{
  "hidden_act": "hardswish",
  "depths": [4, 7, 7],
  "kernel_size": 3,
  "mixing": "mixup",
  "beta2": 0.95,
  "shampoo_beta": 0.95,
  "merge_dims": false,
  "one_sided": false,
  "lr_schedule": "poly"
}
Rows from block 7 of a small sound classifier, named by matrix and row number. Rows with one number belong to one channel. Each number is 50 + 12 x the weight over its row's rms, rounded and kept within 0 to 99. All counts start at 0. After the name is the row's rms in percent of the matrix's.
After each channel's rows are labels from the 100 clips, of 14848, where the channel reaches its highest value: "responds to" is what is common among them. Only what is clearly more common there than usual is listed. The data: acted Russian speech (Dusha).
# convs0: first 3x3 conv (model.blocks.7.convs.0.weight, 128x128x3x3, each kernel summed), inputs 64-127
# convs1: second 3x3 conv (model.blocks.7.convs.1.weight, 128x128x3x3, transposed, each kernel summed), outputs 64-127

convs0.66 106:79 85 41 51 47 45 47 52 47 64 57 52 39 47 34 65 37 53 62 68 58 72 58 49 46 56 57 49 43 30 54 34 41 67 62 39 50 71 40 72 44 46 84 43 47 53 55 55 43 43 40 38 57 57 52 42 65 50 44 41 56 75 46 63
convs1.66 104:55 60 70 53 48 96 38 45 51 66 51 48 42 66 75 50 24 59 40 55 36 63 52 41 52 51 51 48 41 34 53 32 42 26 39 33 50 40 33 56 34 58 49 44 67 32 58 48 54 54 50 33 53 51 48 27 51 47 61 51 66 43 54 74
responds to: emotion: positive

convs0.76 102:38 34 46 51 53 56 44 07 39 51 35 49 50 54 51 21 47 51 40 56 40 44 45 26 64 60 54 71 40 61 44 63 45 42 35 47 50 50 34 47 59 61 48 57 56 58 42 40 58 33 34 59 49 68 21 60 59 55 64 40 39 21 60 58
convs1.76 104:39 25 56 54 36 46 52 54 42 65 37 48 36 54 50 50 41 67 64 52 78 65 53 53 40 40 53 53 55 70 30 55 53 72 42 52 36 57 56 54 61 44 56 33 45 44 30 51 62 68 73 52 71 51 39 46 60 70 47 61 37 62 38 43
responds to: emotion: angry

convs0.105 090:41 72 63 16 61 38 65 27 43 59 77 57 33 53 60 42 63 39 40 48 60 36 49 56 65 54 55 34 41 46 45 37 39 51 62 59 44 53 40 45 49 52 52 41 63 49 72 32 52 46 46 73 64 53 25 49 65 48 54 67 36 44 46 52
convs1.105 089:23 31 49 64 47 58 75 55 54 46 47 40 37 53 49 58 59 62 35 32 47 40 33 47 52 26 55 60 44 57 47 48 36 63 32 59 49 26 40 40 61 43 58 58 51 56 48 32 41 57 38 60 43 48 55 26 62 32 53 56 53 63 68 34
responds to: emotion: positive

convs0.25 084:36 42 28 65 57 42 55 62 50 47 49 70 71 41 36 53 44 43 47 33 24 36 42 43 51 58 25 43 64 59 50 46 59 58 46 57 31 65 38 48 47 80 51 83 57 54 39 40 43 33 38 42 59 83 52 52 40 44 43 58 57 46 57 46
convs1.25 086:43 45 47 63 48 65 46 50 38 42 57 58 63 63 27 31 63 46 60 27 54 48 37 42 30 22 29 55 41 55 49 48 47 60 68 52 49 33 47 49 49 54 44 67 39 36 14 67 48 61 49 62 61 32 59 62 37 53 58 45 47 50 30 64
responds to: emotion: sad

convs0.78 091:55 58 53 54 37 71 42 54 66 32 36 50 57 27 49 59 45 44 64 60 38 45 72 59 34 51 68 58 68 30 47 45 50 50 59 52 35 57 17 54 44 78 50 48 44 41 38 52 53 45 55 47 44 72 32 46 42 23 46 43 60 70 40 57
convs1.78 091:54 61 56 44 57 53 42 65 56 53 43 50 62 25 71 72 47 36 33 51 49 50 42 69 51 43 74 50 37 55 55 44 29 66 33 54 52 57 38 15 31 55 35 39 59 41 57 41 62 56 34 40 50 57 37 28 54 51 55 42 46 31 56 36
responds to: emotion: positive

convs0.101 102:77 53 35 59 46 55 47 64 36 37 55 52 38 47 38 57 31 60 56 47 48 38 54 35 46 32 35 47 62 80 43 58 44 58 32 64 53 41 57 53 55 66 47 62 51 31 54 59 59 46 51 42 56 47 47 51 49 30 60 51 51 38 68 60
convs1.101 108:40 34 53 40 69 44 28 42 38 44 65 56 42 31 38 52 50 32 37 65 50 50 59 65 44 58 43 37 70 34 34 44 65 49 34 30 42 51 65 35 39 35 45 45 41 55 58 58 69 58 41 65 16 39 75 41 24 50 36 44 49 43 47 42
responds to: emotion: sad

convs0.55 110:43 45 54 33 36 53 41 73 65 44 43 58 48 52 26 49 50 31 41 51 24 50 45 73 55 61 73 52 41 48 52 64 23 52 63 53 55 49 64 57 31 34 70 46 61 45 25 47 53 43 34 51 32 75 58 61 50 61 57 45 69 44 42 42
convs1.55 106:43 66 36 44 59 66 48 39 43 47 35 50 24 36 41 72 46 45 17 44 57 28 48 61 41 38 58 44 56 54 44 38 47 60 38 65 71 45 50 53 56 43 41 38 43 65 40 33 45 70 58 82 68 59 57 44 47 51 69 50 47 47 39 32
responds to: emotion: positive

convs0.120 107:37 51 59 61 64 69 62 31 48 68 46 48 50 38 50 54 51 62 35 43 31 40 44 50 30 64 50 46 41 38 46 71 81 55 35 62 45 62 49 44 38 49 39 54 61 65 43 41 57 61 36 48 40 60 38 64 53 68 42 38 51 42 37 34
convs1.120 083:47 36 62 51 26 57 41 59 31 56 39 51 37 48 45 55 40 56 49 38 60 55 50 59 65 56 56 24 45 42 40 46 58 60 62 62 31 58 63 66 64 46 31 45 57 55 44 51 47 70 44 57 49 43 48 50 63 64 43 45 40 36 34 34
responds to: emotion: positive

convs0.81 089:42 55 55 39 62 54 62 37 37 52 45 32 63 43 39 62 55 49 55 76 58 48 46 34 64 53 45 59 67 21 63 51 39 55 68 71 45 60 41 27 45 56 49 57 54 40 54 61 51 40 56 40 77 53 40 35 29 32 35 61 62 54 46 32
convs1.81 104:51 55 40 55 26 39 36 54 31 55 32 28 44 52 43 64 42 24 41 48 51 34 56 46 47 44 38 35 68 48 45 35 62 57 60 56 35 42 47 51 43 45 42 61 32 36 38 72 37 44 68 50 59 54 48 57 57 71 47 40 54 37 49 50
responds to: emotion: neutral

convs0.89 101:62 54 31 68 50 50 59 59 52 44 33 48 35 37 55 55 40 49 30 36 44 38 50 57 61 46 42 47 34 26 57 46 54 50 25 63 34 43 54 31 38 59 32 64 59 47 52 55 59 76 35 23 61 70 47 55 74 44 40 44 42 67 50 55
convs1.89 097:54 34 43 42 73 45 60 91 43 36 32 36 62 46 49 39 52 49 57 68 42 32 44 58 65 24 67 29 39 63 40 24 80 41 39 58 54 56 58 45 53 48 46 65 58 44 48 61 57 42 32 40 42 61 60 43 47 43 33 27 38 46 26 56
responds to: emotion: sad

convs0.24 113:50 61 56 49 35 52 68 59 51 70 44 60 61 54 40 49 39 31 45 58 51 44 36 34 60 44 49 59 48 81 50 70 25 38 64 36 56 24 44 47 29 53 50 62 50 55 56 48 71 51 38 37 50 56 46 49 41 69 61 35 62 45 43 70
convs1.24 106:41 48 36 45 58 46 58 49 50 69 56 41 51 56 57 51 65 15 68 38 58 47 54 61 54 32 56 66 36 58 39 47 20 42 69 37 55 58 58 56 40 55 66 44 56 32 30 47 60 68 66 28 49 41 64 42 35 62 42 46 37 58 54 50
responds to: emotion: angry

convs0.35 089:51 72 77 24 45 36 50 32 39 29 62 63 34 44 59 50 49 24 62 37 57 80 56 60 32 52 71 43 49 43 45 37 45 59 50 47 49 64 56 64 54 40 62 34 51 62 49 43 52 62 62 34 53 46 46 77 65 55 24 43 47 56 57 50
convs1.35 090:63 51 53 52 41 66 45 41 65 52 56 58 49 57 53 48 61 56 58 47 65 31 64 50 54 49 60 60 19 66 59 41 51 62 74 61 52 61 41 52 67 39 37 53 30 50 43 58 35 67 25 61 53 33 45 42 43 48 45 45 45 55 77 55
responds to: emotion: positive