From a checkpoint of a small sound classifier.
Model: 10.3M parameters, log mel input, norm batchnorm, activation hardswish, depths [4, 7, 7], widths [64, 128, 256].
Training: soap at rate 0.002, 6600 steps, held-out accuracy 70%.
Data: trained on acted Russian speech (Dusha), 26041 training examples, 64.9 epochs.
Rows from block 7 of a small sound classifier, named by matrix and row number. Rows with one number belong to one channel. Each number is 128 + 24 x the weight over its row's rms, rounded and kept within 0 to 255. All counts start at 0. Numbers have three digits each.
After each channel's rows are labels from the 100 clips, of 14848, where the channel reaches its highest value: "top examples" is what is common among them. Only what is clearly more common there than usual is listed. The data: acted Russian speech (Dusha). In brackets: how many of the 100.
# convs0: first 3x3 conv (model.blocks.7.convs.0.weight, 128x128x3x3, each kernel summed), inputs 0-63
# convs1: second 3x3 conv (model.blocks.7.convs.1.weight, 128x128x3x3, transposed, each kernel summed), outputs 0-63

convs0.25:134179123106137109142153097136148147120118098148082097145157118169164111141190152125159127107107141151123164132143101159120155131147135132110144139146127123114131101143122151110074127114122105
convs1.25:119123110114175156096137089134117159104145108086120140145110117065135113150081120153147158136116153096158143155127138108165117119120148134116153155108111124136131109104129067109124154125105119
top examples: emotion: sad (62)

convs0.67:158155121113157147132100095144165155134126048103178134158119109124141148138112090138109127123130166108133167137083179147127143161155146097109185135102098069160150138151142105100117130118136126
convs1.67:153156109109162123119090105162137180110123150079146129132108135121083113139124101087090105093115118130138169144105133134097121138152144086111132160115092108115134136141073111116113158152119101
top examples: emotion: sad (57)

convs0.21:159100154131091108104115127139133104122118154132139133112111147112139121111143130123167153158131140142143133155168157108115139102161129107203102141143124124135117139106134124146152141103136078
convs1.21:131045105141120117153118133152103114124076132140132125149138117120128130105118112145115122162122116103142136107137104132119106111099138126190148162138136113118176131124098128133159076107128115
top examples: emotion: angry (53); emotion: positive (39)

convs0.46:139118143123099108120120187126137095131126117166126144109138106140114122092093140123117111126073135154139083097134130138137153115117151122129140132134124135149119162174143105129145145156111100
convs1.46:139114127168144106148113113131178108130090119122110159131093141146108102098116112160126138119147120117088112108118113167148115109146154098121134127119109063124135119157132144131130171113107088
top examples: emotion: angry (59)

convs0.91:128130132122106129110137084164144107127156096137170143115131119135157076132105103124181135145153125081139110110124154106145095155123092098154136165114142146127085119105127100115164100073134101
convs1.91:155182132133057117136123153133146155098118103135118146139082124173101079139168093116131134109106117125116162122147092134125109116137116154132105142158137139120108119150133135138116106102158094
top examples: emotion: angry (47); emotion: positive (40)

convs0.64:127137158097137190102129132082145131142114144114112111099131137162103121110131109108136124100121093165180139115108131148134099111121111155070169111128106142146113097133125119113180142113120174
convs1.64:160152160145110137117141127123090129135091106119165118152134166130075122145119102138104146135105131124123124099110129170074117141116146097100130105160119105146152123126142135116181130138110099
top examples: emotion: angry (44)

convs0.1:112148156117101122092164133116151138128102108141116119105201148110129139136116134104167144146134135128181132088105085128136161171136100112143095133129175128118116134095124093083106110125108140
convs1.1:128129094171145177134108126147112187116143114075121134095129145122119137093122155110129127107170154160163189116136107126114123137132135134126144181089149157158122124162137099116143142119131156
top examples: emotion: sad (64)

convs0.73:144158107099100113158147109105143139131183123103123101114124087130127085101094082101109094133105136146121131129146134123121146180109118156128144124149110121146139092109098093194169098128089196
convs1.73:138103145127063120139127149142092081129166112114110092091153106124077111106096126129118087115129147135123109110131129137123145130137108110092136093133127132092129094163102100109126099157109151
top examples: emotion: angry (47)

convs0.79:151154144099137131114139145083139103105142125148104148108137137120129119103180116137140103157116113125151137108117154134157112151125115096066157130156111126126077124134082084133088112133131135
convs1.79:092127132112144134127135143110109131110136096117134159104115142153155116122114109177115123113122101173135118116128149161137115108142129110114159132133147127135092123066158055131132085135102114
top examples: emotion: positive (54)

convs0.89:118100149120057112148129110119133120129117103123116157107137118140133083137092102175126128135159104093143141129176096138096145096153146160113124162104098159125158124114136145111112163142102112
convs1.89:126088076126125153145092107084121129127126090145159137125134131125110140101119127137147099111112110125092128100133113141117134121137099129109135095119112127125098158099162137085132135126105120
top examples: emotion: sad (68)

convs0.39:112154167154117104153147097124093129098173146093090123111135146104108098098146151093146125133107120122108116098161147127139115155108139092088122107120127138114161117114115117137110119119145130
convs1.39:126153119135155199122098154124136076145156131079119111117097132154128109137111139133131119111121153099148111122120157174178098147147166167139110128143147162140122112136125103080150159112123115
top examples: emotion: angry (39)

convs0.38:115131106127109119194132125113113158109097143122086107097160136125163128124124172075105092137114118145102112132170083094153090145128126078119097174112088128112109168137110095147121126127132175
convs1.38:162099155110146111151137171135167098142117168177124164121133129139162133105110097102185116139155112139155135143172123121187113094152183128078135156142120155170140138085128109169163117136136128
top examples: emotion: angry (52)

convs0.24:102139122130114159146143169106104136087153109119112096141094160145122076106130171104100095125148138110118125108160140118157141139112142130091154127130108128168107070139087108146138128164091161
convs1.24:115126130154116144102172106056123085122133132128111139132116205128153135148159146134134148101148135147099142136126136136161106128153143110091164102132151108152124087158126116090138125101120147
top examples: emotion: angry (72)

convs0.82:115152130120091115147095114155150115140188089154128107134086141167114117064139166145122098093127139121172101163153145164135103158104141107106122177142086137104145124145096108119106109148097143
convs1.82:129139122157135127117100109118160121106122157122114088118119144163158089079100133095121143104178081135110147162148093171109127130113148127130110107126120139122094129098137105100142080083106194
top examples: emotion: angry (72)

convs0.95:149131171163123125150171113127118125137111146115140099125135114151103139116109131126139157125123135158130126106141149164146127106093157144165125106154126123113173120150110175088108045137155098
convs1.95:160176089139123079112132120151132131132104167125128075104092104149120151096101127143102127142136133112126144145103119151131134101129099139114140127158104088089123137163138161097094138120156158
top examples: emotion: angry (53)

convs0.30:160103086137109092131104119101097178103108138103101115144107127146151071087106121139167175156128114125120104133135115097126165127139135110134095131124121112130118149142146094162127107084143106
convs1.30:160132145160101100130115168131125083124115161181177114101131143115130113154134129177140138126160135109129115103109133123105134160106098080116108103143117147150136159147143101129117114130147106
top examples: emotion: angry (54)

convs0.117:113134069104151092088133080150140105165164157137130145128133130145154105127118145082119150150174133102084161150133122126120094144122135128164083163110131158160130144131085129114132115114105117
convs1.117:126153081108084109114155130116116154120135131143184131096121141076162129100136141135099146117126119141112158088139100124126137130114077109144122127130112121158131087119134139130090111126115093
top examples: emotion: positive (54)

convs0.101:122154085185137129127110111113127081115100101153131163134102147137127140160123094140146127117113171123156101073107152126112125172134157131142149145162117138101122207144145117083079110107118103
convs1.101:164125095123157141137134098156103185109111103132120145141142104085134126151093129109145110127103122128126138144105104163142148147110133073149095124116143117100138104104123145090128158145153106
top examples: emotion: sad (68)

convs0.81:141166133158135113166080130082147118094110127100133101162108081152121136159114113155127110125126140118124156132153153156126121133119078099105115132132128148095116096146141088104115132105084176
convs1.81:122157136084102131113119119144080128109130146107131149096128152134154099159126112122091068146095152128143162157120128164117100129137117104075068150163111135115156073131135098114113155122094151
top examples: emotion: neutral (63)

convs0.3:134153128125146149084118113111097132162123146108189129144089079151141135086153108094125111136132180107109100145116087151152171085131152138142156138108124142105161079121100162127145153151091122
convs1.3:142126169140161142109114115103128127111113176082116071088127111148096115137108112135090087125108128115120099080098101119145162127105130129093114112104099138128144116125113077091135112126143104
top examples: emotion: angry (44)

convs0.97:159142134134126123125191112113166120137094113095056104096131143126090095126111117130103118106125146152111133130129087122183090118107125140143118152111144165106146124106146129141089123155140128
convs1.97:109122134155110113107151127122143116219096134111119136151099138171161186086128171138140127114114162127120108117172115139153174165157119136128123115119136147122139084174091099142142148130130116
top examples: emotion: angry (68)

convs0.121:102111161088152130143087090112062127113155165107108133144121140177152111119118093150151104094140131103142124127146099090172069131091119138142155104123131147128168116116082133160115139131149126
convs1.121:096128159089144107129106144132124122123163100117084145136123130123141112134146138102131087132061163142141146103140129166123111111084114121128127150147126125121076120091100127113130089152155159
top examples: emotion: angry (40)

convs0.104:098112094091172089140147090130110089142105157125163123111115131145101126118141135111120097154136101109159132146124123124157156126067134190141159106111144126112092142141111130138127113132132150
convs1.104:118120157150152121132166112111129093064132116115146108102113120144154151118101168117143119127124140150174121094130136110125104112131102116124111132132135166128121124113129126156153092123093153
top examples: emotion: angry (42)